config.yaml
arch: "transformer"
model: "self-supervised audio encoder (BEST-RQ)"
dataset: "synthesized solo parts of chorales (CocoChorales)"
train_examples: 39062
n_mels: 80
hop_length: 160
input: "log_mel"
win_length: 400
codebook_size: 256
mask_prob: 0.08
norm: "layernorm"
norm_position: "sandwich"
hidden_act: "quick_gelu"
mlp_ratio: 4
head_dim: 64
fused_qkv: true
bias: "none"
qk_norm: false
layer_scale_init: 1.0
parallel_block: false
inner_norm: false
subsampling: 4
layers: 16
width: 160
positions: "sincos"
init: "trunc_normal_002"
optimizer: "soap"
beta2: 0.95
learning_rate: 0.0018
beta1: 0.95
shampoo_beta: 0.95
eps: 1e-08
precondition_frequency: 25
max_precond_dim: 1536
one_sided: false
adamw_lr_other_params: 0.0016
max_grad_norm: 3.0
adaptive_grad_clip: 0.05
gradient_noise: 0.1
max_steps: 6900
batch_size: 128
epochs: 22.6
lr_schedule: "cosine"
final_lr_fraction: 0.1
warmup_steps: 1380
weight_decay: 0.2
adamw_weight_decay_other_params: 0.01
Rows from block 12 of a small self-supervised audio encoder (BEST-RQ), named by matrix and row number. Rows with one number belong to one neuron. Each number is 500 + 25 x the weight over its row's rms, rounded and kept within 0 to 999. All counts start at 0. Numbers have three digits each. After the name is the row's rms in percent of the matrix's.
After each neuron's rows are labels from the 100 clips, of 14976, where the neuron reaches its highest value: "peak on" is the class under the peak. Only what is clearly more common there than usual is listed. The data: synthesized solo parts of chorales (CocoChorales). In brackets: how many of the 100.
# fc1: MLP up (model.blocks.12.mlp.fc1.weight, 640x160), inputs 0-159
# fc2: MLP down (model.blocks.12.mlp.fc2.weight, 160x640, transposed), outputs 0-159

fc1.461 087:488471537513496516490460476542491462535484537559579495483489495455500468528486536523512515506504478521518510487520517476496492491507531435479515516481480509507543511448480463499486540469551459475474502531506479501465511514486491537498499503515485504557524500513470511485510479531511503489528515471515540492524491469530509486471486523456514536519533493465515485486472500453501514482517504465545504517501525492498490496547501497521478500489480475480515481487506444510492531512523455
fc2.461 089:550506497477479509507500495521506501502512504451533541529476462518466498466495497493469452502488520499463477467525522541512493501535471514459560485460507491485510504487537511471485515528442473512530474522471511501496494531515519532484509508460515467492448455507514554487510501517537489528498496516496483506490510448523495516509439514501497494501534480557469493560507497525514467535486461505468514475516515549503448496503511505500524492528486520509483514508541480473510499490542495
peak on: silence (86)

fc1.559 103:497550486522524475443537448526539503518491493529523518522484501497540518514488523466472509508485498497512478515494507514515488501463493466502507478499463497512478503432463515526467501481545501510575516523479493496483524528474482460483523491507510463475521515503488526492486494521530536460503534519531520526513502527486480490508506497496479468480513531525522488484498512452541477502495549517503471507454522439492477486508484502535487537491435525518509500479512475517468554529513476
fc2.559 102:523516479477485516492505518557499453492503486520468488469509552496536509467544507514484453524483528441478495542499475491493482518478530508517502522551495516526487460526506510497524501457471490479483516533522537520486482448466530493440489485480453495489467498485482499531494469486477469489475541480468487487485498487482468483557507501507513505508496488463496470506512513567477496478444526464483516488500476482516474501508555517508472489501499524512448505503509542471501501526499492
peak on: D#5 (91)

fc1.466 086:511503493477520475524485494529497510493513488490499503543523531516510451524475480541485539491507502482507486555485542509489484569519546508520520515455470500490469542513459518510509557502517526457517489559480553477512482494498531478529475538466528508458549501518492513434502515545523493495472493507474504485456483488521527502522485544458485529476478513486526459516466529506486465500521507486494477529539515489492528496519507514503479529515476486506496506505546506466510506506513484
fc2.466 096:509562478493552501497506485477552491501501532471527488523490487508505503505504522513500463504502488537515487464492507468485448497482527535474489512505490487534501485534500447521510511486502512476504517495470489547530489560506478532467534514463472456534500446480508531563535502476481504512487498505462512468489500496450461520527507517498527505497505482496514495497476469486514529502495448512479482546460475523455516484457495486472507499518525494564526474510510474468544487506519519
peak on: C5 (40)

fc1.99 098:481506471519532535466549553469471463471473509505500530496512492460506520514484482507513445505451504517464479535539468503482527527535495492492451513516481538494458488522490480551535500480505514492492480464510506504507525547472568481527480463522469520541513489501488501515477540518488555507523486501469449503483513481498484480485498522510522497507530505490538492488492470499483489511561466516488545509494499502540502471516520483498466447491521473476491476501508499490516510499505451
fc2.99 096:489494504484487515517527534469529459475472503549523518464507471531495507501446459461476515459556517490542511475472501502500458522443513544488488498448554503478481471451548502470498533506485473515516511492476494528496509481497459477522489457489497479526480485515461537514496496508528500528469505534502465496493510470505503476492512522469502541469518497516448456457457496510516499510471495507515491498518498519526464508502504516533510480501505485495480453494492482542451467500503500
peak on: D#5 (71); G5 (29)

fc1.517 097:536478485504517508482541512513452501492507480518449478516487511508475523479539492490492529505466496500529484533455495537492552535510466468493501499560496523499543488491536531521501521482524514518489527490471506462486462543501476505449518501470488454517484445482520504506514527503526532517460547470520497479554491533491454497480482491499528485507527564501520457449470497527498519483486485512503512499484489510508492557519509479485487523529525500492479512492486479507474543541489511
fc2.517 096:472467495515467519514502491478516530539476473472496459471477531517508516505531532485520485527478476485467521467444525499532498506442504468499529522486469476514462490531522496501548517487471507477530546516547533498474516509500495524466530460485520496504520558489519508527522506494532522527529488473479474526505491531519437524513514521447488498519486452476487508490454543486528490504512542513536503517534485472533492515466497488523453504506500495471468493498519540474481498519514504
peak on: C5 (38)

fc1.368 105:449500470498539503498540504507505501492492520490510539497506475510496520489532456481522488458508563503531527503544488460473576538472519511502522480529483519514509446533493501493455493501471493515477488478472514515509481467503524462493515539516439475465526521530529506468479542533478486499512472483496460547481474467487502511519522511481511529532526487529508471476496518536517464506483524511508510516562533500462500501522497515455488504502461494507504497499496488521489465550493493
fc2.368 092:512518513499498450500518503446467473478515523479507485516533486506501509484520479510486482479454475517468529515509511472467448488473524486502503534494458547514504486519492471550463522445494487546508486490491514504447544526498513473497493500471538485522484503518505512544492479494524506510506556513468554550449458510478489518483458493552503471559470504495493517499467449480498519467493489497482512487487512508532519506527497516539538493498522466490522522474493462488483474500503504
peak on: C5 (28)

fc1.520 090:529497466530516488473529514527510476525456485465532500533478488518516475487514494527478516511482508476510522449450525464483547487501469449509510507515476509486485508490539468530484464434449507463520496514541482503518502511514443447516485481495426448541487514468488509476485497512494494489525504495489522481482473516505482545461504490550490528543493492467480512486510475506534484502517510520512527531511449508513519523519478454464484507497484472483495533513483504504501502506479488
fc2.520 088:458497495493512525483507477551465510446513489521528500493541454500479544478499545492488465466463534522523473495487453504524501521482516495510503464536514502508447496496437478485494497487503484517509487491473512532471484517515479496569505511514480494464507478491492488512518534460531491475472488487532505485477508505520515501521528447516493508510449490483476476454504516464467514536526505502503491498507497474464476437502476461522521464487517499513536513505482546464543484546493493
peak on: D5 (72)

fc1.393 093:481528521484495509557489527513509451543536514477507502526514477514502506496509507525516467498480550493510509483460537503496526467500526484524487491509516489502505517512487491541519501457511527518513526492503531476445535458490517556521508525495521485480511556536524476484494515486478499465510473485493529457510518506447454518499558460494497488473475493512516547508527502536522513513535499555463505519503473512500539503497496491549533483497502478518436494501544484473486448487483491
fc2.393 100:475515526461485523532467500506553468487482506478482524528481512490511429478478485495500451499535501493497549485508492483484477561541497516499483510459514470541481508491497504514489543502511477488446524472514496463532484528510505461508533514506506478529548461508482502540475479482489520502479525500541509513482501555550521487544514464529525514488514481507463481501528487535479469465489517464478488514491505503460509513539498500482529520479497501530529504490485496476478556479476456
peak on: silence (74)

fc1.279 091:517466473551469466534536544524451460509488525476482523503491491561489504517507494524556504468507517527486509498491508493516496460486531522491487482519535512494486513490508557468492494490482480473519492511471494495466510531494500538519495540480497517512507515474535490496485501504482539437497527518513525508485467435522501528529516476489504527509478524543497514488485508558446466513515485519512499497473535531508545507529500506457452552535494476513516516500526501479529489500533481
fc2.279 092:496481506505537505480520508546548512533492537536494516524531525500475486490507487552499491498515488503518507446503467493488508486435494500506503473503488473497499495521525554478502541496465535519493475522524508552474517511514535517512503485513512484504531528530503533488533440520491500562458476487516478556491505508507519516467491511516520512480488573461486516514540529483517512505469537510467523511470510501546489459504525490522523485527530539469512478469484508535465480512481500
peak on: silence (78)

fc1.193 098:542462504497426483521522535456513489503519515479489491516498513462445481479513510510485504516496531497514481479560510484508515453510502529512498501471526511519553497492500486484523535452489488490548538488498532499501487536471490469498491505486495560501460518557525507480496484488495460501458496483527453498482548530467514504543479517498514525519504545516478500477520494515535531514555525512473498503511453502511481494521522520494541482475489501500498476475496451524506509541472524
fc2.193 085:467492531486521551485508463480519488518526509436511527502480495520487530545402535493496481525513462477539482508474500501496511506498501459451498482500486462482507512498488433509492484498508546476504473495538485494463479475501519503500511461503512490475450485530499488508483511489496474452498524531516497506499470453532513485461487532487514505495495453484506472537490491502536499495531525548520509522515513440497494498506537499479515483497479441550512488484529502497499496523480509
peak on: silence (87)

fc1.418 091:499501475479497486445491483499496494514490507556500486516478516457503486529522523543462485490509502510526528502496525535513531432522477489479482525484520516538488494506492496497524543484532520488557530488501484535482463509437516499529517497488513481491476518539518467515502464479527526471481580488517521502439492542485521489497509492495492462489505485462502482526482477513537505505482461501488501489498459525442537503508490518491483527559513509480526548489464492483525491499539503
fc2.418 098:480499531534478490463493524453525488519472489474492551484504495525489512487507505508518486522479501479522480542480497516510525523513506499514476517498509535502480468448508530527530527492470459489525481519480512479472511464534462478510476474508486531498532470469517524470484499479487493514519523538474491475509481471519512541481510477524496474537486543498525428517504481425485539489548489489485482514496471465495506521465464491435509459505502503492449502476496498528522562525508514
peak on: D5 (84)

fc1.331 098:528470470490515498469502475470534471490526487505474522518490508532518500457536476484492510466516481463500483527501505491482519512511522499495520479509479453458494509517538512486471535530469499530499519501511503515506460504497533487545536526464457537540483519483485504504466525479488490486557509519455484521483504513525486486517492505505495525544461548501456484516493504491499518499495493505477513480509518496503479490527464518488481501558544528554454468580515471467514447502509452
fc2.331 095:509525521483481486518492508442526468491481529460485512540507487481492457480507546523486490459535509484499526508511485526501483492484504516495555493478471510464509480503520481532528492472452487503471523544485550487538492493510477509484521488493494539481519464528439537526481485455508513501509518517496535561465498505537476499478520487519468553528506530531521506514504548515471504491535459466515482506519508506478494496502489509544531449465500497506484524521490453523480525530542491
peak on: C5 (56)

fc1.131 101:533514473493506488480477526484495500513527502526474527511548461459522500454488523498443489524469489455525530537500495484466472463518475496525519543451496495504474549498483459506478531458540510473492507463525512437462476478496544501480489505504511481492512518461493515494503457500517519500499484535508480506493471522494497524512488485514541472476558527523514511497495532479522521519493481444488501455524506483491461530494473489514480498497453495515486531540500475546465516533490511
fc2.131 111:491444496479504549525511529478539517527517517518475446485528491509490474515481519490508466513504493535465508488491484505518457539458507479466491468528514558470512529504443548507530518480552490517504530507492550495560491496529514483536518486484477508508496506472533536504514485489516519496470487475449502523527528508478521483502489567549486507539478488513484513561479501539493499532517497468531483518474519502493528473461508507487540504475496503502512500508495477483518521526495528
peak on: D#5 (62)

fc1.592 098:479475509459444498485537493505538454507529471510540466541498505519501487500469494474516545504468476454496494506518529507507508481505455507519486496489445537485513505512510514545502533495487520511537485497526480505512533520433508460507519483477459531504510521508461517504508475491490545491515492508499529524474521496447495513492468504520501513500455519467520476517535547483481459483507505508486532523513538525534526484518493483507464533459522492464443488503470499530536543525520481
fc2.592 087:477551469515466495536483504471484507509535520493481489474462506572464467494471520506464467495518529442469515474500559442475475500489491498497547496531498494509490541531520533463560522514483500495468529486519531536466478512506516502508492520520553496513486500538505550524524489525515463480521508519505499468489530496510474494545487463543468516497499498469515497497471526472537532521508541493532512491515499459513469481525491531492530505497499484482502507494499512538510477493499507
peak on: D#5 (41); B4 (26)

fc1.372 087:475474546478491511521489461492524463503490528479526505531483486494478512495529488534543510503460520487530524488516521493497481486508495532493461511493468450453462454525507494502538532501467514512488453505477522489485475512500499492502533505534494527464452491506495501472504500447505477521491519497552484471486482559516531484522497517472487484514463493498492525498525464477523498523441522504568473506502529475546497506539493566494509534502444475482498477463497518509496501516526470
fc2.372 080:521559511530532507514495518508506501515498507486530514484504432475490495515474468486491509547501461507472522501516501484470517483504520469466495520519505512465516540492482466495488469498519493473532468518525516471454488533510522492491529518484475483444511475486514509472536481539475555455516449554522506539487502449460527517513517502543532501512520473496483530478472456483506497498499448510494485484502473495510584495530503477519499471501505498510473502535468523468497495502471503
peak on: silence (99)

fc1.18 100:490495529511520490501491534447510496497513536501520518489480512515462504486471440509474492526511487555498512515512492453464524490508497487504490456469477486497513477510485485456493486507465520498535519511485494451471486481523493528502489485495491486524485478529517532476499464475490477478451470471560509513506574477439496509460476534507480490481542490530464462485450491485448479476464502506521478505509494513484536495486499515515471493514456517521485433503462535522515521508507501
fc2.18 103:469533483513519544515520484473548492510457510487481497497510481495487506545513494496503474478479517480497483537519476513524491509568475528498496466488545497510483486520490504521516478494486448492458503448504531496514532509519460520459504476503494503484534522481496477467496505494496458487516537539431523519481539538468444475539528539478535505506486472514511512492532514543465526459486506496536491522527499509506512514473522488488523491503482457525520512452496521484493454461526465
peak on: silence (100)

fc1.41 095:484479477534495521491511483513509469441513502487482470495528524500472471500494471510482480534482495477493535487548525480492494532498515466493497510484519562510476465507531477470531466544511525518496514552499506482542465478487492506509504510505505503467500541467473508491511464496505534466460547534493483510539527484526509500510491521481467528514441487506465470484499509460496514509443511482568455505531521505501510476514535485480481461504505529480461509454485509504491544489527546
fc2.41 103:526512496452495521513487501460518508519529490511479487542483528506484504507524497459541555435532470504493542466492508524498507483484505462495522511474468492483496504520441521498489509434469493492501446497503492511521492484453519489536488518498502493541507460525499499499463504508539460516533512465493482492481500493495487464520474505527498509484499505475468495494561487501528468478541541509518541532481508462502528499534501491478473495470519474478517547527467477533444501533485473
peak on: D#5 (84)