{
  "model": "self-supervised audio encoder (BEST-RQ)",
  "dataset": "synthesized solo parts of chorales (CocoChorales)",
  "arch": "transformer",
  "bias": "none",
  "init": "trunc_normal_002",
  "adaptive_grad_clip": 0.05
}
Rows from block 13, named by matrix and row number. Rows with one number belong to one attention dimension. Each number is 128 + 24 x the weight over its row's rms, rounded and kept within 0 to 255. All counts start at 0. Numbers have three digits each. After the name is the row's rms in percent of the matrix's.
# v: attention query, key and value (stacked) (model.blocks.13.attn.qkv.weight, 384x160, the v third), inputs 80-159
# proj: attention output (model.blocks.13.attn.proj.weight, 160x128, transposed), outputs 80-159
v.57 096:093109095111122113123141061112093126127089140146128102109119136119123129149149136082141118123092092098160133148146119064102142091119165092134149122134137113137144115078149115170107168115132118151126100103136128101114130146119130136118121120
v.58 097:141142119130150131079137096133139155096139092111127075137137168131139122150128105137099153120114112109088108127125133138117156134138128125149088116097141120128134079165112101123125111129125136131129141133135118111131176115121148158140105135
v.59 101:133131130088118144151140169156114138160081114130114107143103127138108114141141158186080145092141131108130101107162118112129101112150134133142137112129155126108108093144148120147115131126128191099110147125164138133118102123124092118100180127
v.60 103:144139144106117120101180122115140130125133160164135134148105110129115123130140115184133101167067092131170133126131162104108153107123113112116103146128140133106126126161111153179106147116121159127116177089091166108106114094110136149103125164
v.61 109:148164122125107067172161122117140105117140101150137135110101151111132088127105087106097095135119071150147155120149118081100158125141129115149151127110145093135129125155084087094134063114106132119097107158109134156124132164121148138129156144
v.62 096:084115135119109131162116165143142112102151126141123129160139141092116111178097143130147139148147139111141134136129139113154135159131115139106168117141185098145120135185088098115117134149146137129157136100171126157175147115096118176160129164
v.63 104:152097091170146129156100134102118092155121150124148084148128135118152127123165116147147133116172104112128145088139158154155147138162098107081119136098120106098115107084114115169100095100116116165123128133085117134155153113130129152106135150
v.64 104:138110154121128112167088139169089120092119122140100135096116130110160117138141144158153109138107149105107126118123128086118131125069121088157171110141115155117141106104104115140129109107180121160106115126095169171134099143188123122163125151
v.65 099:128149149145104097127104111130077109114111110125084091093132112146119140171177115128134110154156163136112145136098156177150102110090107105128137118112153119144127130120106146155130169131122144072111142169111166138109127135157074101143135109
v.66 101:093087158098101078138148130126113146129109107131082128100124167143160133172133134132074112098116144151157109128112156154098142104106140160123129102129090114119129113123122158113096152125123095126135143165132154168096126104139143141130064126
v.67 097:107171120123121152144132080175096167090149130142175143150174115108100139118152125126118151102137093139109136146124169093102099151082141177139145158123100089109156114116173152144143125121111124120140105097138117124157137128138113110116111116
v.68 094:077108181110137106124134162116114155082097134125138155102106187095135121113129097113181137129129144157093137111143102156129116094168135124130129151101130115063155139138152122133142082110141156142098111128181156111118159119137139107112152107
v.69 101:149126136117102108104122118112111122099115126114130133154139072093087162168149129183157151139149149171131084121124127112092085128165125145109135154131138144147117166058154134127129142171092126133129127146072117128167132123130114145150142105
v.70 102:143144157140130135150117066128165139187148111133138120102119150101105161121141110109149140119153141098115121141138110120145137084151134138135108132106105105152166138146111151128119084127089152123087126169112111142134142139146127108148130131
v.71 100:162117129104174094107117121133108161119131142175075133139100105101107134133141121110097124130127171163078164156118121120104139111127175142121107120110120132149069165123122102120101138129083103126131085139128127141141120145167143121098152119
v.72 093:116142102120135130132160140178105134143123113145130119091126134135096131097125120127121184124135137102122125133145147138152123135101088120179145139135125142120123142122125134117169131106147156140115152144148107186107069135126139142102191111
v.73 098:115149125162089127139110107104126068120118123147109124143093130117084122123070095099157092178114106118105122116087156133133138100119122120144139139130141076172175116148142139093119124143155128109110154114123135130113142136122148133128077102
v.74 098:124103177147142118149128116127150133142113164127087146134176114112119127139111130098087152178116095093118112087140125143132097161095135147169145154111086139099160138141144105163161146154123075154107142127146119137114138131133108136134159131
v.75 103:133160181102158130110135088163142156120088094126111144089127163170174125139083097088156132155102119133130135161161145108118127130112127145145119119098099128131158132118129137149151091138112092087118107122140154106146134134182181165082191129
v.76 099:117134141136134105136110155154145129196083142119148096149104072136106130145189107145157121123087139142108123145127139117141122151160131085117105104143133144122113099126118127134161162168107144166096134126081157126130131140099163121126114180
v.77 104:151102117089094142124148089102103139075099180147146183108116163131150137116151128130120118103140111146108098168158130108123143120117144112157158153119097094162149122121119082072150127166137145107122109118144128114150150115124090149154120156
v.78 099:105097126129155100138099114140085094129150117118108154151164125095134127107148140153088097120151135075129143119170158145091139110155106124128108090114194092174144140093113107160119098140156143125164097164095142112135199108160084122115120154
v.79 104:119072151173137146138120151120141123142149129143119130142128134100123098135160119108117103164108115143147141124096131086119109134136173134135132125056139099195110201070091088133143156120168125150123111163128140102140130122108116112139135163
v.80 107:101162131100118129115111130116140144131139129121164138155116146121111158157133092125146106103143127126118146170090129142141146109136134153125197156145162143123206155100126151102137106160126110161130089161123137130140127146133096098151157129
v.81 102:109131150163141135129151114132159120124139114119165119119121133082161093171106118096142144102149102170136129128119094115139110171146106151104121130153138086108108119126113118169154123155096150125143146105150095139126199100086134100118124092
v.82 083:102132146106145101090103166134149122125133112125120137139159119148126150113126130119109101138167130175109114155143094120126158122118135154154155088105097170119160069164133105137123088134179109102131140135125148100155174117157107162119179120
v.83 091:116152125126110165144106141170150086106126136111079139125133116099112133097124128105131125157144112128146150118139111115165207132133173109119117119126075125143162156141099117181121108150136131141102113152124129103159161164059103136161147154
v.84 108:163127110144160150114105142134159116161146127120128119120104143125106098146139112109119129172132128132136149119118110102115127160099164138131100113116135153106140103152113097108124155143089171124025134126146124107152115093079119102134125143
v.85 105:098091100107155087107165116103125094148115149154145161121145126113167135165132146128100128086134121127152099126114111084113117123132155139106135149136135139133120187083108196125141095102103188146120157140142172139125124086139124120123069135
v.86 101:159150181136089110112195068145136168065125124127128110188112153099151126157111087171149116137118119132094102137124151172155121145100137101134113145123157122150130118136119136122137096138155117145095135144138120135143084120110149173147132130
v.87 095:130130106140093165114111138152128112074143130121171163144070138090110134130105094122126126096096153088105139152112123157139116133131114108162109112142173167159131141107137141110125142160157145185150133175103101129129164115096144090134152117
v.88 115:122119110128132109120114093132104174126122098142134131153163122124161061155091184116155135151156138159161088078125127114109151096098146094145148116148135108111132119172144130110123101134119166111130145099122087107107139150123106120120084098
v.89 098:151151124088120155106126155145083154111092118158124154115156107140097170110097139165146116118152128155087144130107142129079136139117149105144090109104137110126129121112140140149122105107143163146155144133179100103122125153117077152120101159
v.90 096:112128151144146115090134151174112146140109116151143114112116127114099109105119116148123138156150141090074125120133113107158164085106136081121114143135121131137125114135116157127132117173131096106118100112118146137143111147128128110091069135
v.91 108:151154096146085153180098174114092133095087170115103112126151123146111148106075111193098141151138099139109121096119099097080134159129159136123143128156142151124165122131127124135065160135137103114106136141117137152113148169121131099158131129
v.92 103:147117128107197137102169162127121132093145115110119106162121136124144127120118113152128107159119129141156138155147113129103146155133125176120152128156085105105189116135109131112118105088172118120082111158161114116167150089111124169137111168
v.93 116:114185133165127113119132124106118108127119145112125074095121124132145121117118161143148140143162141118119110111163133144156130158123130151119159148101093083111145145149136139172138181168130104134157106134165124158151149130162144133139164160
v.94 100:138179137107123153105108131146128178100127142151130115149111127152092125136124124148144119138128138094122197150123173150144126106101159120126140114138159145166084097124139112151154077119121129092126107082114098092100097131146106172138150106
proj.57 093:148176110114131150135119143135111145116122116090131128124128103103110094158138095139137149135112124115132123148118140163124083152138120096126083089135120141123132102136146099121117111061139133159108155180099120135159059126124113107121163075
proj.58 096:111146156130131130162113106085094100124094174135133150109132136101145140102154164164140079141151153152108151156139136099114100106160113064133157081119112134126104170176099175138131138145138117158143150106100116130092070161145117136120092103
proj.59 106:108130132146127097092108081093149139114114104155138142104130150130140109157104116134132084167110154177089138120113100139134117122148112154095103126158117124154143162120136153084111138149107072116156159072079148149109138157070138124105127120
proj.60 094:107156110139145096129100087117128133103120093160167102123143123135121153105157138168109154113171155115142137152140129137108072112132157159123137117135070110131100119088147135160116152156146136126165099122163182113148132141152158161151079155
proj.61 108:110140129127153188118139106129152167124069144150106143144151100139091166126144102178160150099120129116157088139163133185135079118096097133125104131153137137157099140114168142122096144099120143100133152119166106104156124127147100149146118121
proj.62 088:138124160129176120090132091082141118150085146158121111122137095160116180139151076172148141141101134132122112110131119112099133122143105112106145109193125156119143126101199101086116152152144133123130134119093125121127055162154107116146138131
proj.63 102:073189150126116140133110144128133149096170122080163129145100130167132164142147097074163128129097094095127131144126094099108115179110122121173083093116136109164162128161177158122109096138131108106186135130170136144105106153089128161129137130
proj.64 105:097172149161100153117110153145134120107181108165132107101133126142093175112139150126140122147147111128126146160146133140122141135136179127132121106099114104160115101139149145110121126123122154132140178126167158126081120132123122143132139145
proj.65 094:111120164076133110134117132092170179116140129086111120141121176128118116104161162150121158145109186187148121147100111104118134154144132156136134183129098114091157109129139144127134067135095100130140128103141159162098116113144116112126125133
proj.66 116:149138083092161158135127096104121154095132109140148093107128092165091119125112161114161152095132135114124094113118086095122161164121091087139143120126114108108123108128141084094165143140099143100098162067141124121169136132123123123123160124
proj.67 104:115134113097136060106112121083165095129114147129118113119110127124148121096121120131122135117163144134135144107137136171168159139151123122111125106093136149156127161126096123101108125168125087142089120136105102126079139144145162114120118104
proj.68 096:171073075145097136132159127103137102201118113135117111158191112133123133108123160110094098104121133121131126110132155128098144104109103153151126123148134105146135099128100160124129155135128118142144173114111119133110108119147149091122132160
proj.69 094:150120132109145101173135123122120074144153120096138167093081134159096113130156112102120126174112105160087163093114144101134131129122164125172142128151110102102129135137127167174144117128122116154149127095128162126094142138161119147137096164
proj.70 102:143112099162161119081114135128149092112170111103065124137130190141157117125120115130170158124087145117142136123123131112098122139141132142120142174141141160141131121132100114116152123110140121110130117105165125120156109110131137134100126103
proj.71 114:111132111140148145155125103096107122136117126099155124147142149146102119117142101116124155136133091138140144087125127070142151101158118108126139090163115162120118077109121135135122083142141158126121131110070164132148132129094110116138080119
proj.72 099:158127176144097102113106109163150106118115094147110079128090120121133134185140138129087142137135082112114142134121080160097122119113167152097106114120112108139163106112143118149079119123141116143152104118106154079152147112151113112113135120
proj.73 101:121106176121101117132107199140098130083118110124174121110141137111109124106147149147140136142117133122129161127125151125143118115090110104133120137109135088168113125124144103149086122131114137155164184121097096109108121169160117117135161101
proj.74 108:127145118148133115132134132099106080128156094148177121105097173119112153127111137127143115132126127162098145158148143164124202135115107137110130164129146163152101135173117140121147089171111182136116128116133150115114119120148129125132131164
proj.75 099:133143071082149127140127108159113172128131179117126078106096134110109133147122143143136159149158147140158152111134095129129149112135091081181114096173158136164107145147143162084097123120152137094120150094129165144148120123130128095164112082
proj.76 093:120138118119130148098133133135115123099110141141102145162153153095127074134117125111124168133104124134106082125143104127071158128156112170165133115112144115142139159114176142164096086105148142106110116123128098152122109131148079101145134136
proj.77 108:134151097139166082102112163162158089139101098068093095142102112113102119143115109098116099124164115143122138100062155100152109121143143146068157101128147134132123130131103146109105108129132073147106137147124172128165095125114156091089130102
proj.78 090:079129130112102119120123165094170147179149155104174130114113135157149121149083145129157137108127114145116105077090108107144141100144143103099126100099110140097096090134094144071118122132133140136101146104107135072138109111113142101161133124
proj.79 104:124125125107137116092137086112179127086120146175139154094169144110135146137121120125128143125117133158116135144105166128164092120143092087112133140167152129110156091117110131135105102130107134090157152143132125145133116132110106144139131128
proj.80 099:101140099151143143132119109154152074099136129158098143098111146086131103089162174129134111161161116108120141120123126144129109105127094148124116139102154122169123092127109105115111115125146100138115155133136154117150109139151120188098107125
proj.81 097:111128101109141146115045159137138139128133147161106161088136130162118126083150148138122155163116138100139131099146109127128079113138106115124127067137135138087154140141146081117114184139148064136118106132124124120166107139142147176101123144
proj.82 099:153134149123069143132124120131130116153117130103104139147133130157139162078127127097131130128131166109088104142149126149124116132165144127091116130108084128118127120084104084124107175135141155119100134134130157122155087079102135122087120094
proj.83 100:154104160131142102140108089098114132124153150189138092126105132108137149147135110170115106148152156121133139140110132147105156186167126115189154123106190146145106088131132139116133146114114098099132145143133189167118103092155161128105146119
proj.84 102:128153132164113119080175092099144197111151151126127139148146129159126131133122107125085151121144129165113121147109121132119112126166145087145173124151077139184112170104142147173133108107132098140150089121117130165107115140140145125138079127
proj.85 106:123116096106136149155135144129115117091154132179113111120155116110119144142104111111135186091111155082090160121152118144141114150103102144167105122118142081092121150192139093088160118171145107135153095125122147156117104161166119132160168152
proj.86 102:098101126114121132163063163165080132145112138109143118080126113147079148109124172128155113129124121119132115118142116105134142163132113138175148155135113128154132143111121144094085135103111126139191167146097140127138125154099104107104130093
proj.87 108:111110133131129107152121144139102151163106125101166154079117136107125073106146179168123110177123142094158123125146126124135133118166108110096142146139123165119134122159135087168103139105089126149154108139121166107192120138150122130132100139
proj.88 097:148122141129107150158101151134124154154099129098115118076104087128096191131161124133103098157130135112097151103134170120100088119147104106142137145147075104164123115119075111096146128133132116172115130124123130113128137138114136113135150135
proj.89 100:076135148139158086158144107111174137160156167139138134130094117147115089142151117090109114163103107142144128132138161123161153136140123194148101111128098148124140099156112162132138113186111158078103144128090155124127162125101163106134107071
proj.90 096:156142145099121148146109138103120105126106179150137115173123136146124113129162110126162111137129185152135125120127140168111123163096122153099088144092159116143138173094138119160154149092097131102158122144151114162111139119127129135139146100
proj.91 106:120146165095136138123117128116135111147131100114145142081110151077119104097145123096129078117124138124146126153152118154077147098135136151145094109111109080106108114158167147147111094079106157149110141116100116144114102120128120137094148157
proj.92 104:129128106142077130104083115174089137156102148106182145136174159127113145085167160131091139191138118135119136138111130105149117143139126101111131122103125144152122124133147132135133128126094181113141128154122150190122144137124150136163150112
proj.93 117:162093111117116111122113143129164117146138133131143109117115145105141148143147147126142120110095072123128171140099146147124142129118115130149111110084095195115123126111094133112102087155134148095133128114113120112106154108083087152112125112
proj.94 093:151078144161114098158142145119151084174145104129151131104131144108100137149130105138135153129127150162146091130144105118081185154150135132129135084095091136110109164130116117141154142168140153163111106122125129118157152120130126120094109082